From a checkpoint of a small image captioner: decoder layers 12, decoder activation gelu.
Rows from block 5 of the text decoder, named by matrix and row number. Rows with one number belong to one attention dimension. Each number is 128 + 32 x the weight over its row's rms, rounded and kept within 0 to 255. All counts start at 0. Numbers have three digits each. After the name is the row's rms in percent of the matrix's.
# v: attention query, key and value (stacked) (decoder.blocks.5.attn.qkv.weight, 288x128, the v third), inputs 0-127
# proj: attention output (decoder.blocks.5.attn.proj.weight, 128x96, transposed), outputs 0-127
v.23 107:084104152120119119133160203091095102142106111083131123174147111144147100192104167179164165155140132067140132114118120137191122073145055138151133153112156119112158146073123123096097132116096100138099182084160130103126159160112113083130149122131144183137082145092126079168120150168096109161122214125074099137071173099171147125132150158136127105163090136117157069086071150213143116107117
proj.23 100:125121165120111156120098120157094121139121105135102124117134155094151132063149129108116128072080135159118095111209146125104083106154137114115132101163153160135107118129138143189176160113112160135147120176102108095127101132208173148140128114091086057093162158171150152116197143103134125102221164100117082118114149098174106152103058157153074126151128173118145202123196091081115189133127
v.24 106:157153119161167118149134095124121128109137133125166097110096158148094071106168118173090127119089164113149196073119099065151150097124174163044139120113133124122124132150176147136168144059091167177170111159165117117128154204087111123136187122117186086152145109139118060130152115146105091125147116088134084133108080154109127185041078151072130136151132187092121140147164120160134103155128
proj.24 103:131139130135081103175066182147147096120126172109124131126158159096124165113132138143125189103101144154113170148102150144114129152088082075153182104149120079126046079162075144162050141094094118138161099147109177197156107131100102127146104088151161102137098129176093131137127143081083179122151126137170106143160207153163125059154093138133160086095072165154104089134146161155125165116124
v.25 103:106072101148098094097102123129148092099138134123158141142133128168117162131145116141201085184169162124096169123111134127131112107187148156119122114167148080169133105136102082116118092073159159084059108088163178121125162099158110136074120090072122151123136153149066135130146153108110156173093153127117160184178185107055109119156074154175088102179172076092170161150154099122120189123128
proj.25 100:146093217176086114118150071143133174128125122097084122090158108108186033120123137086115155058161126117167095184149145160117100113092151123121113138143147149156179114147107155150143148142118119113116181146166152062121149145160168128141037081110169100105154159110175082158113127182140118135102089138155073112104142125132114111156188081116133118102123185125120119130075103115170096155170
v.26 108:140096087177132077103143155141098181132166210145087151157130124143075107101082120113079090107114112135137135146169124141125148100181125152159156088128089118145107159139148084188134085147060159099124126114102099160220186089123095125131120154190181118108143129146101082117168158132154124168106052136118129117072158161122116121121097089064133190181084151142133139147103094118110173138119
proj.26 106:116147157091128178165105096176177099133167118136167105143156137078093127150168071138175108064145099048125154111093169130087100165130126153118088178125143121079135144065162125147110181107152083116126171105078122139101104103082118059108108144089114162109171132153144112130108130151146140141117188151195103154159123129116105151117112212109162176128139073071142055130123120147118138170164
v.27 092:127131112134088160118157089112124133143130123133123106152144088166113104079087108195090146107151161133085091148127140089102131135146190095105092149105207150106101146134132092142115112088161180110123106164197149179105169173088153090093070141094127134171159107160139179126092143167172107140108148055175157112083177181139160138159097075112118185132135079106122107082104184077092133161129
proj.27 093:113109166107120107177083126167152120144149125095172181106151116152124106094226154106089092115080190129096129117167131125142161100122137088114211128096131114134171092086133097211049146139118093097135102217130149133106082128144093126140137142109196137139119112089123129169101134138079127125113106154146114161106076197127144092158138113152096136122141142125075140165145096156103080147067
v.28 103:140108127155157127137153150149128096160193070072095162087120174085167146142165079096146084109102226144152096166118158105059162206155114162165130161125113098084162126127111109120144103112117058095145099114149136132168184057128155085184114075130087079124135170122132143168156170103106097154116155092106115135127115152096111160105172147128133174125142118127143137113078113109063100114139
proj.28 104:097166117068157147049110131139144185139149151139119137112171076124121070109142127128133168155144075106074089084152059103124157056129136159118144152116206086166126130145158159055152119095109114195145153167108099144099127173158073111121106165143192165107068117091088137169152101152112134098154093176175097130114143119176079141089105133140150101101160117132133156148126115145175119153149
v.29 099:104118188158107095113119146136135154088093112156122133166140097137118195110164134130124115094145146122137166176159135148152145128100083127163038121079166154060177125071139083150153110162154132110154153201085129156043135120062112185132189108165090111154176130120120070112126125123139132080109094155190135120120141073127099182076094168087147169141121108143164121135111102127141117117179
proj.29 088:176161143134171172114164109182146137117184141061148125160130153130137118116106180098120103092148112153130176073121156106081106186146097173132099102168093080131132175104146167044139087188177082139143078141085107195113156163117131122156119094127196084100139148145102192100128130111097188105133119170099141122152152163127122106163083149096125114115134113090101119084097162124068088104133
v.30 098:103127113102149114110111151089096110113169172083129146070119172095119128133149112134086161174140094159129112121114148098091064104053154100089134175125105121125196169122162162164121142103099147183168183165113117171065086107141173086120089088139114096156112147121135153126130083205128120169160154179078129165098138116175111085187146177098118125093110164115106128146148146175188097124185
proj.30 102:181136070109156096106055126120125154169145110124124120143141133063147163068105145189099124097163185167169126124193126144170146125133110098096126101135120135131121059128095129111194134136098157118155167125152155087198128126162093173135129136084175175151116077102132120134113094053120069124118100092189168111135085091153105127075086120118136135159170088130126184088190127123111148134094
v.31 105:088123180101136133120112144146165144133134158113132033166173150089125093170076177097128112142121118103159078144135144107151124155116088139174057151122152111172186111106166174115110132077053080126144132122169148143076101144102120156080120120136159154108166196105131075118146155081096091074119088076198169143116151093154130129069095118145123162099160103139181121149171128133106153164125
proj.31 100:089126146111160154078168121141164137086152155087098151112111186136092117130102135167150151120125147125066099144089116133149080136108138139105139117136098124162083093110157096105143167172131144149163078122145110095118112152119162093173160134123127111139121112168177199124174143172163193079133039178071115099150163108119115192139111141127093103073127113173034115141098123107219115131098
v.32 110:134116155079203159121130081048167158139140119053094099158115140123155074177140173141097125068147180136116140090144101122111129120131132128157161074081118207128165137130155123142117090090092124156128143109124164179108139125126080136095128061139179172145141195078100169151114114148153095130163109114162125171069165133117110107176129110111047120121123135082159124126138114114181125159179
proj.32 114:143133147120094135143113109135137145100131159169100142114151136125131139144108108141059152162065105117109086163220173160113132129107061095089131162165113116165093085057094104145171123184116108097195204183137140097104106165117077167154141135087171084147146113167102119165130093097128125125109111159075100151158125115119097143128116203192190127075138122135101120107147156067104132108115
v.33 096:130092133160125106104152102185169126086117137135077131117102122136174093080094135088062099192147173144142086138165146091112169119116137131085090179148136101187166151125126104116154113112185116129134087165095135171154097168132130128191172080080103061089113086175101124130099137123143200175113146078131082165174131170117129142158087096150107173115148099138061116134112097097116179128085
proj.33 088:123191088153119165091088088144085145143126138153125158097182150148133102118180115163177079135119103144116137133069144132170134135087148146158125136070143127122160146194108146036095150086090072115165180123127128155141112120131146101114104167139156143133112112107096174108104081154165106072139119218146153125061130152094160039112169112107122142178111138127122120134098093137088092186088
v.34 096:100150183116131118141195186088146104172139129094119117127114148137136137094106149198120156145134111063137078165182152155123121088134127100079186137176125132146159125187140122098099158142137043118148095130147108151084131107102107157141128044121131134185197133143080122155149147076113128102117132123138189148078155188069127113111137108073141099157105120161133056075135130184106133103117
proj.34 103:071122097154103111139078182170152149132188170137121170105150089111137132096140083118133067083144131156116117099102144087092129134106053079164089081135096171177163127137155183180139151136099151114178130141055107078120134206150105138158126123105156136055113160126187132078149085135155145138172079141135115129180149103156134168144106118145152103063106117134157159131154127072135156104160
v.35 107:171140158098145140131121119115108156121141081100114092133091087135093108094172145177098118078136079109144074125065149207162143142084121156076109129137149099130154149159208099162108136090092127149146139173102070152148160141057148099120153145186131138183131115061157121092045121119148162137110136087104069132147117147184140117129089168137150061165160165157101166096115104144114155132152
proj.35 104:104116095146114073127082098164186078142109149091086190140144134079108118123095177164152110103082134142200128061150181093113146123066130095145098139109083184109133120132122140164187132119128101116132128151127140164210137153110085116174155120121082089108114117156051115113141142143088213071153136134181164155139150153113099119095133102115146204111141151143146113144126176154113096128095
v.36 104:051101143066167157164066066099139161199097127129164138181092068123158114100112127119168146153129104116125084122109127135143151127121107168113121120202098097047100178127121142132108080165163086150159150098073096146148135109125147132177159121144141123095176119095111136120163134161126170128151110087124142128128132168041104148080097111122166190151139093133161205146090137111111140146160
proj.36 101:153124192138137162123164144195115128126110160125172130120161142090102119159131084115085067112134128130117087084086053119119162145103152196084095076140151077129139112176077167086129103171143126143143149145174126102098106176109125154169171138145087113122095090126110102113041093148104091122135169140108142078161139100145158112139178208122159116080123146156152070155178163082115093139158
v.37 113:073145112116157135137125121174153117110154148173139078110114085138097092112101149091086048143057135121128117133149139194130157185161184118106129169097084160073163214098127164162114111167079108126127162076162159128134114174138155075163138087096136144103146119089076102131137095090129093138138127170104150122097117170174075113112112171131112045182141117165135176107129167120134120104157
proj.37 112:165095122142097172102116116134180148119152124109079135161172106097130123065142095132161146179121190118180087139112090092116142090143146133110050156133152091164102127070141108018139143099160113155126152177113041143105096132117135184123098174147122139107130207129110128117133138079154144117087141152142130130177170085112142182161145099123144148048091138119128157159135118157156177095121
v.44 113:113109104132147100136127156105127185150151124136212172113112107123123153143076117096145158164079106068142124159147105150089128150088110118181067117085169126154173151140167127053117136156139061152143091138131093157143142108139150107051106131114170133102115129137101149151100159119158121140122122128153209116117185097165059190147061133153136128193105116124172089118080098093077162133178
proj.44 103:115131182098144170072140079168142109149122134097112101159201103133162108177109093119096110056158153098149084148106117118150145085153081149098136134145138083164145173110114104188187109153107120144121079192121079132106082181135162156153127136113145173102133090078201135080165097126158150091105100152130106065135114163139126181120157144095097163107158132156151122175102151126168061083109
v.45 099:105086131171103165117114118116139120112103129124148147131130195144139119125155108165107108137126077128107191117146107152096184094112133142117103119087153094178175114150092206125182147145124103114149106135066154181186081100101119108156138128147141068170190086070081125150136115106117121118148146097081080065144115150184132063108096151098107112107121144204192126158125168097146121132044
proj.45 097:160156079173122158114093100131122138129155136114098153150118132125135153130103139116167102100148144145136191128158090071176056169115183218160132110118095091070084114142092160114102072128049123151105107148145173107111100151128189110048173130126111169080109129117137124155079073161121104194095124147133131140136200092122097159128147099110178143112054111149141116155129143116135175113137
v.46 102:100119130081155153152129114130185119096133055140111122083182156104107155128159124095142085084176147145121105175156085080106138133168183054158104109105111146134094156182125135112181151193138071156107114097169110126115149181198127110109181147170109129167104137093165110103152164107172153151154074117144146090121102109167086115159143173136111141164081085080115131139078153088108151091073
proj.46 105:133106099075095126176143158151116154132105145147076103165109110162138102140132105159156169146167097130115149155136158112191128117199164122131124129129142114094130151097163115068125173099154120128093108104094133141081065096172179127069136130147076108140174136084048104093206170127078105129097145164117100165187123171136104132135075105135121089097159098179131137121085173105161055129183
v.47 098:152104082119141181066138107188140152118110110124112094129054121093188114146086125115146156146130129140091113118119156132123195114126123106074098186186177113227073108128157164103103148142127124125179218154173129153135122150173117163107112123133124130123136170080107087121098128192099129119145183156152115170106099130132135086134078043119173126096111127133125081124082079112147124129127
proj.47 101:089163112136131176146133079153125104136120159130106211084170122158085115106138111214085102107123100113130133121148134159124116097150137156152152136147102136113138070126131095164148123130103092111171064152100112106140200085161150107186082111147136094165103082136158150170139150070165098089186055118099186095120135107147120106141129107194132187128118140121078093189191121153107101098095
v.48 092:158102112113083073104179142126068177188144120111212193158117123093133137146127155158109120146136099138127168063192186098133204103111153145146100123181113160138108144156128095103111135095137149199098113153133074103093094089127108154111128171119102149154142088098062108134116173100137136093105090150119180108123114181121148119149124088178113127153104086148175105120096111087090174162170
proj.48 096:119123102179197139142084130126122079080091145139080132106128178144122129113117120156124103119091132075117118194133119092153133089131082069061161160104092143112170162110166090158145132073212132090098109189100163146163177139148089150096091157083167139173129129123111073204191134151154122108119129122115117179074133116111124163116084172133090082136136140082137173101153116168151148140139
v.49 098:146133154120154145155088137091129134087122131121135057115113102150120092153133126135160152196088071045104091125132156111114159154106078137145117156107128156123209094169083088063169090201167137144096083174131092131095102109164121124193144078165203176155129131143141175116133177149126128128138154103142130062109144118056073146089149120120127115179139114170110140139163132119126108128165
proj.49 105:086116118092119158100127121119105097180063127096134151157164135039154144129104125141139085036184153168102132111145120144120080128214214156138152123175155112089072134134130158164108193113147105150111166202162115101186152142146146094106118160166121123136126066158130081155164127107151153099135108096130142105129130162157112090150145131138128101070159078097150079108101137135101163128106
v.50 092:115107128152146119052105154135167126182084100138158125192097132123108153116117152168181138127121125164103115088135149161113149121129123109096143155165140113082122048093083134218171130135160148120067111092112182073163183111109140142133150090149132151180139086088146092133142132216112178087088133116122172107125149188125111135137062175086138111103093184124173149122095139144078121102129
proj.50 097:185122073097121136151145171091187171124148110124062143139116108136206156100140120134075176095184166137092120198102158145127107141110098128146101150135114141136118183164158123085147133146095136137148105158136092167137103073111166133142042178115183135068160174131107111109156068142122137085160083149133106163122109142155104112049106164176087150148145110159134090113195128121144091103119
v.51 101:122115128181077124085148149174105152173095116177090174115134142103198165114091134136091096097216087135110150112134112097120101167164127145124165135132103136158099141145150139132096119120079163050107183115075119123114143145117154153173144120158111143128142118054080146061115133129131059156152135199100126108116135126087096104138161179168158177094149096078083126109094171180106122140076
proj.51 102:136136146199128097164176167101142099084193113089150140118112132235075083140119111144162113089059128159126085129107151164136186078086061136130082100099126144109149113104140096134104151154116088183178123129137137104100127105158108103103117174110139086119113136163170149186102085079111207103099167092159116110120136151162105144127089104104134162146131145175096173100116134108150152174148
v.52 090:111113211143102087170078127088111182138061178138093133158104144085133117122140188072086073111149123149134148124081115124161137107123155130117128139155113124142146156100154176180064110226151149190170101095072162139138166095087103134145178124059103105092116106138150104125101111114125135117111091072120139177127135136084141135089122157066131182115095148125163143157162122092121106163155
proj.52 098:160188091081135158147138124118135103093139071140093158106083134202156112125110102170143131116133129081129126133183132154118111156092130166152143142113128128101159162168146063135168129077159055106082116166160163115069136161099096156121083109176089129059117158086138151112146147110131140084118127156072138113196130163103095118193126090147108103080199154120126207134101158103115085092150
v.53 091:100142207103158156113146148141167135095188134129147147144128134119100036112118112156185108139119146097060100138138052088111074175102104145159082157131160130174089126120152098146142117108106130115124120170220145153164148152114119100159100101144138141073184151123108154141136142154113092179068161175153133108161117159147082136032088181106180156088111149122109132147121116123109147112152
proj.53 088:176146112129052083196119127108123097176147105184144104080142104107141125133111194127136180145130127139110106171138159112149167136173113184099161095134117194048113124095149181130140152153087101139121180054120079058086068093121124173083125157104155140148120114115126100117114127113139159169125147073119117131140070124163154092170119136167127108123144079161168055140113144102099112096126
v.54 093:084167101066134097134194146115155145116095181130082070083119130166136095084135092147127148133097122141122093188179144160104090148096144071175160103148114084109160120197166141100146191153100094145141172106085127161108084141080119181089102160123125112080155184126087177121118092092051121089166123100181150142175145120118096130142194106108125117162084146139146142157142150124152146129126
proj.54 099:136125151143109160093141137125146139162152106171150121142143083052167135139145088103101156162164081116172147109172114125116125088141166070117107081101107122119090101189049110092142062118153175148099104119151113119124122116161100172180168115170066105148125105115133138100108122183157096185104157161149098054110115101136184118200087084136144157113143149082114141063105074108161145156171
v.55 106:165110158147089089173131075125105109183124094089129165104170179127140077140095151159086152073119176119153207155115190109150128128129131170146147153092117133137059116120137165105121159084097142046146105190082171151135120065162185140114130137179136143181107121156154107121119127110090188148131088132077095074112114094084110116124128120143169159114097143061145117112160119097152109084108
proj.55 097:174112116105183136084111169144116097105145163085124075130111117169117098133081075087181105189089097129083129141105128148145174194099092065125050076152122152177169126108144147087138104159121107115151134100138113153141141175122142111125132130113156134099122095171092122074129107106156121110131150126112188192151154177144178114136153149056039118176141174142112142143094107188115166129118
v.56 089:071135147178113141194177123148181079131063097168121082083126149189167126145095174176146149123095093132123111133138134151146103102137111151132126098146089125120122068116128153173123085148138142084093175109113135075110106200105085131152091160160160140186146095095138142193115150117136161098137162121144125115174088066167121164110113151178114126111049165122098111097124084113051126092123
proj.56 096:194140106180110125059122126095111169145137147096154125175120135076108101106083062112121109116146172130185187147129114143115166096122104110107112138140159115166120089105133097084163082150144127134175123151145124185163056070093182100122116117140109136048158165131143184100105102097135078095115117125195076126107147087163103121046154125141109124160154147128164137134107173147200141131155
v.57 100:118183089107077140110135058065201051163122126069122134090112141116118098042129136094150146158149129148121161107170167088154130112137156116147157161118136113120141118151099069151126179149149058087134113137232140171130104158113098081120080154063077184173111110177134115130145149076087149101168133108129139139134124115155115118139190166087135099129132135126133118131168150134114147121145
proj.57 106:158118112160157160107132165142140211149118114149154115107121152144097199134131096108150151186149180120168132074161079133124152125122131177088101160103112116168025073120132139113128077045123139123139124143075129150128195099103144091177155119136184164119108089126087126127109075153126142193135088092121142115077102178122153198097147129153079112097140116150093114093135096159113156093121
v.58 084:102143133136070071137144153088092130136115146093077119092118114093148126086132074153129126124093182156129131150120067120090115167139136143099173114145098142178172132154107124118114143109129088163133111202133165136164163072111127091172125105120134157157117093064152122096102077143152224126107104121083056100196162126175139167156146078201161170106123116157124121086146139097130131103198
proj.58 089:132139133139122177138121156179144134163119082163122164119151116143095134135158124103112063116128127178069111160126140075147161091109098134162127145077131123113144137109132124096132162102176075119173074083098138129147087142125207128142159082135097111149105147207100172145186184116167078164095153148107128107175051082061214109109111155111149098101116148164137173141126082099134098086141
v.59 093:152105178135148158138108100181100093164138084105166126134135112097139112129082140150163114125041186164123135166098144140132126126120083114123084126170147150155062136204138099112113123081062119145186161093105174127190130180117139170115152157157154105093141182102149123123129146164142140099063133090108139055086119163156113135174061184086132096152090098089120110101167125141161160121093
proj.59 106:171092158067105064156135134059136114123104132116098189130133146101139096095161106093156147131128078171131139098122181108112137114163141081136147105112129160152160143089194110134161144126070078136119221112149104080113072130118114135102191085098155160126154104093109093079081125110108112180170125150138132172146200073121143110150184113117102120191121168141153185118136137180138095118114
v.60 082:068209173177143077139105136189124164127149119091085155163107101127113086175107079118085140125158115148146136141099140070056160101096148125094123141092110149085166135171179133112166140117113146125140165117095133194105092155124145140142155140069099120142108121104149096150155092112081152123119154144165140069176137111134109165067059158075134087174130102119170113163072153089126106145186
proj.60 081:176039133131081148153120147094124069101108089176152134147121102155129140115116146139155114132118098157163115094119137137151147183157138194149074118117114111099181133067187123149175148124084120125064024146149104108164165127156118153118102125156142119111159184069106105093106095151184050115162087120076142155096139153118119098182137137131106162108146188133117082075145123134117126099143
v.61 100:165093087103085156134185112070135136117127132113072105096129166185177151140115092087115118167154115189183119205097164116116097117086129103085109110102084139119170103159146108142101104076112125158137130131144149169109091174151073162171059125099123138154114135112223137093167100139119147131147114137082070097154105097140179108118168105166089144081184124184133129168178147119128127122110
proj.61 107:083149199172126182068166157110137111081127109110129142157114131117085112125191109087123051141103095108140104082111058192094168149148112156093120193137101058152144151155169141115127121127171100156116111093113116105092197133096151139139187105159088110097162097103100116104131095154128123161105137168158125131163121101111150135152109109131190124143070132094161134134095157097119164118227
v.62 091:113165134104198156113098139146185148155101059083098195085161139135106154150159117115137156122066123121105131135139102113131156143158135123183075110142091145085174106105148170193107141081069090111152133119130115107133151112135175062056160126151136149218126175103086139187130116106120134086142105102069098102110087161172134151099153115153117095170172101066151149111109089138137120144138
proj.62 091:135138084116082147104147126118153102077129178153126074126158146128162114120114123103099126148139112152145161137173113091115137145083148163107141117143141120168088083116082110142164106147123139106107103132132127109157142144166074057176105072117233106091160091110123125156162112122159112192120169085140106129111140107120122094151200154108104141179117117090123189105216115211036156101116
v.63 088:139132077079135110066147109081072127147196168136091103119094169110141118134151171134128103141125156142115133170126131154134058073139059160132079154114105115173094188144094112130130139134102132128189110169199089150134157069111124089165113134100138094126113110152149074090122169148159203097147135135158081089188095168126131160151132177140083084127154151176109104087075137104159148099131
proj.63 098:133116185112138144142138155141133140133054117146069096152133120128142170141138172089142144204175146100061051066160086097127140145189109150117158185138133128131166108084163093137155186079161088110098088097091166154104102173163129143110094112143117177193111089100088131172128108127094127152148110116107159139134142084119177148128100123149184122138103116151136130148095122048170065116111
v.64 108:057101157169143164094138156123159135124118100111091086103146134132177081139106154167130121126099050108136070095134155139110091151158135105083145118090143105118125127136052078102153079087117140156168133164142166114078074123140151125174183083098077154144158210135155203115148108134091134128126103149096160156129117139190124097170146178083120131181138104105166096165192114120113131126177
proj.64 106:121124097113088083203162161117061110091122129116152134153095091131123183136141078044137101127149144136075146183162101143092143100192104092140107141127081115129128111159124183130144163104092172114120169058192093154110161096167143055108091152191129130093128115125162099095148157164096140158119157124211099102150112123122145199086125117142167151157133122142124132121099114116074163144150
v.65 101:106074121077127159124132114168137151131097163129153104150135137096131074188108158097126101141158158094165045118093144108096130167100130171168129184132079155152107093126144140127112135125094183157163141064136159153116128099120133180120093098105100130136110175116087162157112091151117140105053087128045115136124106136145142137135209146154092149109124082140193115146195156157127043089171
proj.65 101:120147128164135100114175170118076104085136098170150111138150147164130151054111075097131104068120103172127156117145111154141161092120106099073152124104075101095142149153112142119160120150198148155046166164153128099121143158149149133154090107091132155112148146076142084115143116118064136141184124098134111136197147135128129098163186083060073144162139069086097145121122157127120198112196
v.66 084:111141084169182108159068124115114167092107137095186160149113140111121161105058130162168103119155152131070141146097107142162111100063183087131104108098191161075135101133090155157139111159101113182132129095210097118133111140101080158141187170202127104167168131120169109086146108120107125150149125127137096123199081161093119120126128107119109106083148118077110188163101169141090168136134
proj.66 087:109090089117111181062128137117143138194160127101045076139182126161164060156142155132064180142137103090142126142179168114137137142138059119160168180120099087176121115120175128070103108138168131127127093175121129110114133155166123121111129101113159124103076164137138166091089154186143093094117102135099088117052116095205135146119149187155145136121114109161126157136105141096161096105097
v.67 103:172141093159109122187113170119135147156116195189120055129131156128140132114103121121177123143134073151182096119129179070080173126204154128115155106135171089067072162077134100079104108125109149097147108157119106142120196103119129128125091104133159173141146081174124139123117140122136155248154121151109108124076129134106147131130172090118112128117152121163095130093108188116111119119060
proj.67 106:096096110105193128091105100194090161122135140076098154146129102169074141159137194108067119084129174147067123063122101137093106094107141121105107105138144127103150074182184139176143113126130135178192149152111156138116105143121175116148171151140117101159133078086166158147118078114109150067122170185109120108114136195127122126069099121186151159122123131119137075122066127170119150177139
v.68 092:158183085150101151133067132160123069100147136131078126108142128096121111102169119103180156106102079108104128187108187090143127116165141097131126144106127138189088139145246167154095134140136150106094130157145138118137129195179091128130126148138167149180061095118101124160021098178110110130148148135135086121124099144125129137112121104168153153195132155085091091086129167126091132152124
proj.68 092:174115122113162138124140066068112158155125112135141163109113141098155152123165102129123084115159170124113133097114098106170164182071177139150136126180174142084163078083085103124154087159074113153138156144121141035166114114152112100094152139194145110106195164186149139149080074079115118178074181118078171069148163109140099138164143055118140119124116132152157137118099110147130141142136
v.69 094:087152146159159085165115090176106124088155057130188135140146167171127091123090105130145125142064088133093137147177117143148120122122108155135109189159102138143091099129073146141061127192108148065168089115142174103066160119160120169150105099122130155085115164163164126140162118164154096110152129153113115091130118042143159174081128148169064140071182100117125134143143106113127123060160
proj.69 097:165098123096081119098148186132114144109101149112123110142148129151118129088106128116194136080191128097160152100128078151105098109140162082077147205101146055130120064117113144092179092103151091167115148172134094130160118146139107129123129127060109128195141101146094146069101135075135103169129107092140144149106138181191139110091150163112201131101138167140157134153109229156106137099127
v.70 106:122123149081153106104156129107101168120138096124112087178165104136078154106100112079209136145144119135158157102128119203110144214141069141128153103088144162074149109146124028113094116059107176153118169143139103176095079126133147094116133172138069080064144090163150179120107106143175132115116123117149192103108147107149157132141173133143104119191136096114122151168104121092141114126150
proj.70 113:057120111175132097157097122145154127192123175128145125101104113129203145122115133122166157060079105152131176117113183083108080098140173112077094130110117115088127191140130152169169152147111126142115162157176096128134160121106053104184169098087141157164171136114103171104209166125150146136147154132150130128088110094083152084065115089140171120123089154111077072130130131113129178106142
v.71 104:118080074187180152147130090127121114124152115165168136174136136113139125111180100112185092130138145099140128124110197162101149151098119137166163119101104142135108089117108100131038115093082009155147109149109153100103130159138084116152124064156114119123154146137107139138119146095116075135175116178092121083148106103154176151097127089104156153094127109137211175167187091121131154183141
proj.71 099:125139174093100168071103137148112155107124156116153143109124132131169097097102123133037127158156152122142096157199123123088150129169160139036125180094103142110085176139153143128137135157175165122102105161142057073139159122147105132092121168149167097123144114191140093055201058180147166154097162074116133151138147164105095092119111176110123097122121110100158127102096166114093153141112
v.72 100:092115100163141082106148092162125073180141128083053133155113099125129134106156078131052118151095118078141141131070170096139145107120157076138103139125101149151117157146094091120171156120113163157074140171174166135181148157136131089161136141167147152049110138143161155143095133147085137176144107187135141121153092075099155120076088165055085100146189134156160139142086172129078137124160
proj.72 100:117097148164070141053139152101107168079118108131119139105156175151132151172097157122139106154195105126139151128157071165128130116165066165085140153142142148153161098100201167151104108084082115085169068084088146151143160079161176135045108110126063167172127094164086109111091078156152120132167113089106132092132143161142111099130137109129163107159118151119142151110157081146152099185160
v.73 104:121182150077139111194096134150149131114055154121184118107102101123083185148171128078082113152134135133152142144092137171099133178102119175148140117122108162135135081181103154121076116135097112118085119084154098144160133116143178129111095092228074205134074142109104084103140210096123103186115139165087126136156129089134110097154119119134151085108147141163091171128133104132132131131193
proj.73 096:136152146089124125106101135184102157156147139175164143117178177155144064126162155151154156086097069166068152075175146185129113125158107112099118116119155119124128207125151081176110183111091104104085136179103143155147118138083156127150095089068159124082153094157124157120133030121145149134129104080131119151094150161110115093160124198074111140105139118118127066119137157101089141148072
v.74 089:199160138160127138051160099136142149109144144102156069175131085150113102127089142117130107051121105128129081051160124107086139204142191161165096131102135146141107121167093169118127188087141149144097077093131135163122075109104154171156079136164138136108120137117140112115112105067139066149110141137101146143114145139143119087155128123160145170229194133128124118055096131126107141157132
proj.74 086:103123060139147058175127106119117118154110113126118137125124143216120162164162129158116130158122109144110190131086144169184136093134121050140157121133107115154093101097118071094132165186121121163135219163137159144161166127097117125152110141106129065193139144175130084118108185146089108077137085088160187081091065148124103158087115115129138136176150084094126099160121137117089142157129
v.75 094:107199155155099152178091121129113108117138095121069060112075131118069140146145122077149089082116198131131078078092161122110095120128144090187136110119218147129139171117149119110130172064133126139113100139159132161145176143123101078103091126113181108137096193127109134186136144165120101140129150217155126103147124147157128141108097147175097099120071064144144123163126140178144102102100
proj.75 093:127076129148088120127132118168136164106157110100151179063165141139121130147104159143114155176175084162148135121149116103151124133164185218105125076155080069095148159073176162104108079169104164152117158098124115101168057113132172122142176105191099165133135113126144116107073107073080098133172104083098141151172187071117093133105154127141144138121142145091131108107053162130121137144123
v.76 095:152087115071157099163192153098141156131151122190084090123087117102147165095130161106170133154090134055159155160130119116107124104166110092082096119131078186143121127179119136151161144155100138135144092123113181119172133117139140162096128176181196130143183091090194176134123120097133155107146141095096162051114151101129042164137160144131145156112162114105078148150075130148101088092153
proj.76 094:139130149158070173110155096104151144127067134096120148148169085152133141161140065161102089087124107160089132118099114139118141078098122174119148143154130177153129099143156120099141189154128076131121152147154131119085076159129175095143092130100057154120134075138122112154132105147086142120091093132133132160125105117186195015111150111122155112118118146131139148113222093224171106113147
v.77 097:125154092072177143156118131156150141123148123144154137126111106162142111134170118153076127113086133158143143089090155106171139107097112140152155116071112125052163111095105155150118130010120111119176122204126133123099120084082190105115112127107161110102127158103144126152082146150097130141103129154145174079162161213150119126138124141151125094118132198134132175193148114104157025132170
proj.77 102:089142164128104094098185127147119123119095117125184097146152139125157113166089125129171131065133159117169120186113123167089070135174087163123113099134102140090168199115103146076138119190136165134056133063105207171114110100174138106227150143145142113154128138155116139091131070144096066143153151146093144158136139096087158107109122132118147146106166084083153122099116138121113181077119
v.78 102:160158122155133164120159144127133101112197139058143140161146142129139066131109106155179151119126117121144130103159103109117093134087113122103177109091137150177095100157196151097113112170121161084140132066109175109105105081102064158176120159153127137140124057067167131145145163138191107123144147099140085124092114170149048147141095132129130115128156154063142165059187184124111103157069
proj.78 104:125116138127136132177127176046167100199077145117125137172114097142149075074164138144113108130063111139110077141078151155129136188126177106132097102163147112150088173099133114104116118093151160165159202109136108085155150148183151157120151151086139087101111231172127106144116097141108109150104117114113157122150138117154151107177138086115104082122095114172092066149063142175121169116153
v.79 098:144132154137159124118120125125089116165100167170133063120164105125143115088104130123112152124099098139123073138141127159173125132190153120104167092109024101134171212123115130088168079131132119227123128141111128078152125169149087150134143098156081114121130105116145105132159150145073148129119140121090109094121115173164128071105120159120139060147176080058092164144043137113132171153164
proj.79 106:125144136110093188169187097143115130151156127099070160138080154191115127121087119137071076099128140100115193106142156102077152065145113114116127132110177109149090108151155105150089149121138077123100091093139121182154134094155224135119097094118168142127115141107130086081109130154116156172099124099135117100050140118128142212105145154117164164138125173174151142140192107123139057173105
v.80 100:116126100141112080124176113183068085113156183115097112143058089121097134108080061094100204158148104095133176180104179117133145099150120183156162197070139142141130127137124099189129121168117150115109125121117077144130173139105141102149114178137169144123141113135112094157128134051188117154139178151136139088094147066161132176089130119145150136099099179145099143145154148093179096089134
proj.80 104:132099177154146200105108120122157165135140110163139117136104109164128133117138152129183093085102190127149146115105112146164102168058153096116098122150143156083155146103141185127163155158169131120118124169154148056139120125103141176109184118094026123120120129117109163163095077123165106120125108096098148134182090124137083083081143060096098106051130133215160112135138107167181149120123
v.81 091:070111118093087147154123144124125174066089086112166131137136131153166175137073114103070112117132095170145129165142140136123115145154134167087142130106117162166163171114160147100205092104214148099166174115099124125139158165118174120148117098096073179129144092178096128125125110108118155103187171118097131115201108143121129083143155039148173144102177088058129114130083116130173104131118
proj.81 097:132102180146146120177198113193111089196157139148186096094118113136111106110107126173176123149104136069078144102112149121110121140106097093179079139143133087135189123155079108120117206168072080105134089106102062103100137097135077082100134132136102115118096170148156168100150186164152098160088097155170106148148153092098129160161114157125086168132116136172145105141187132102107164121152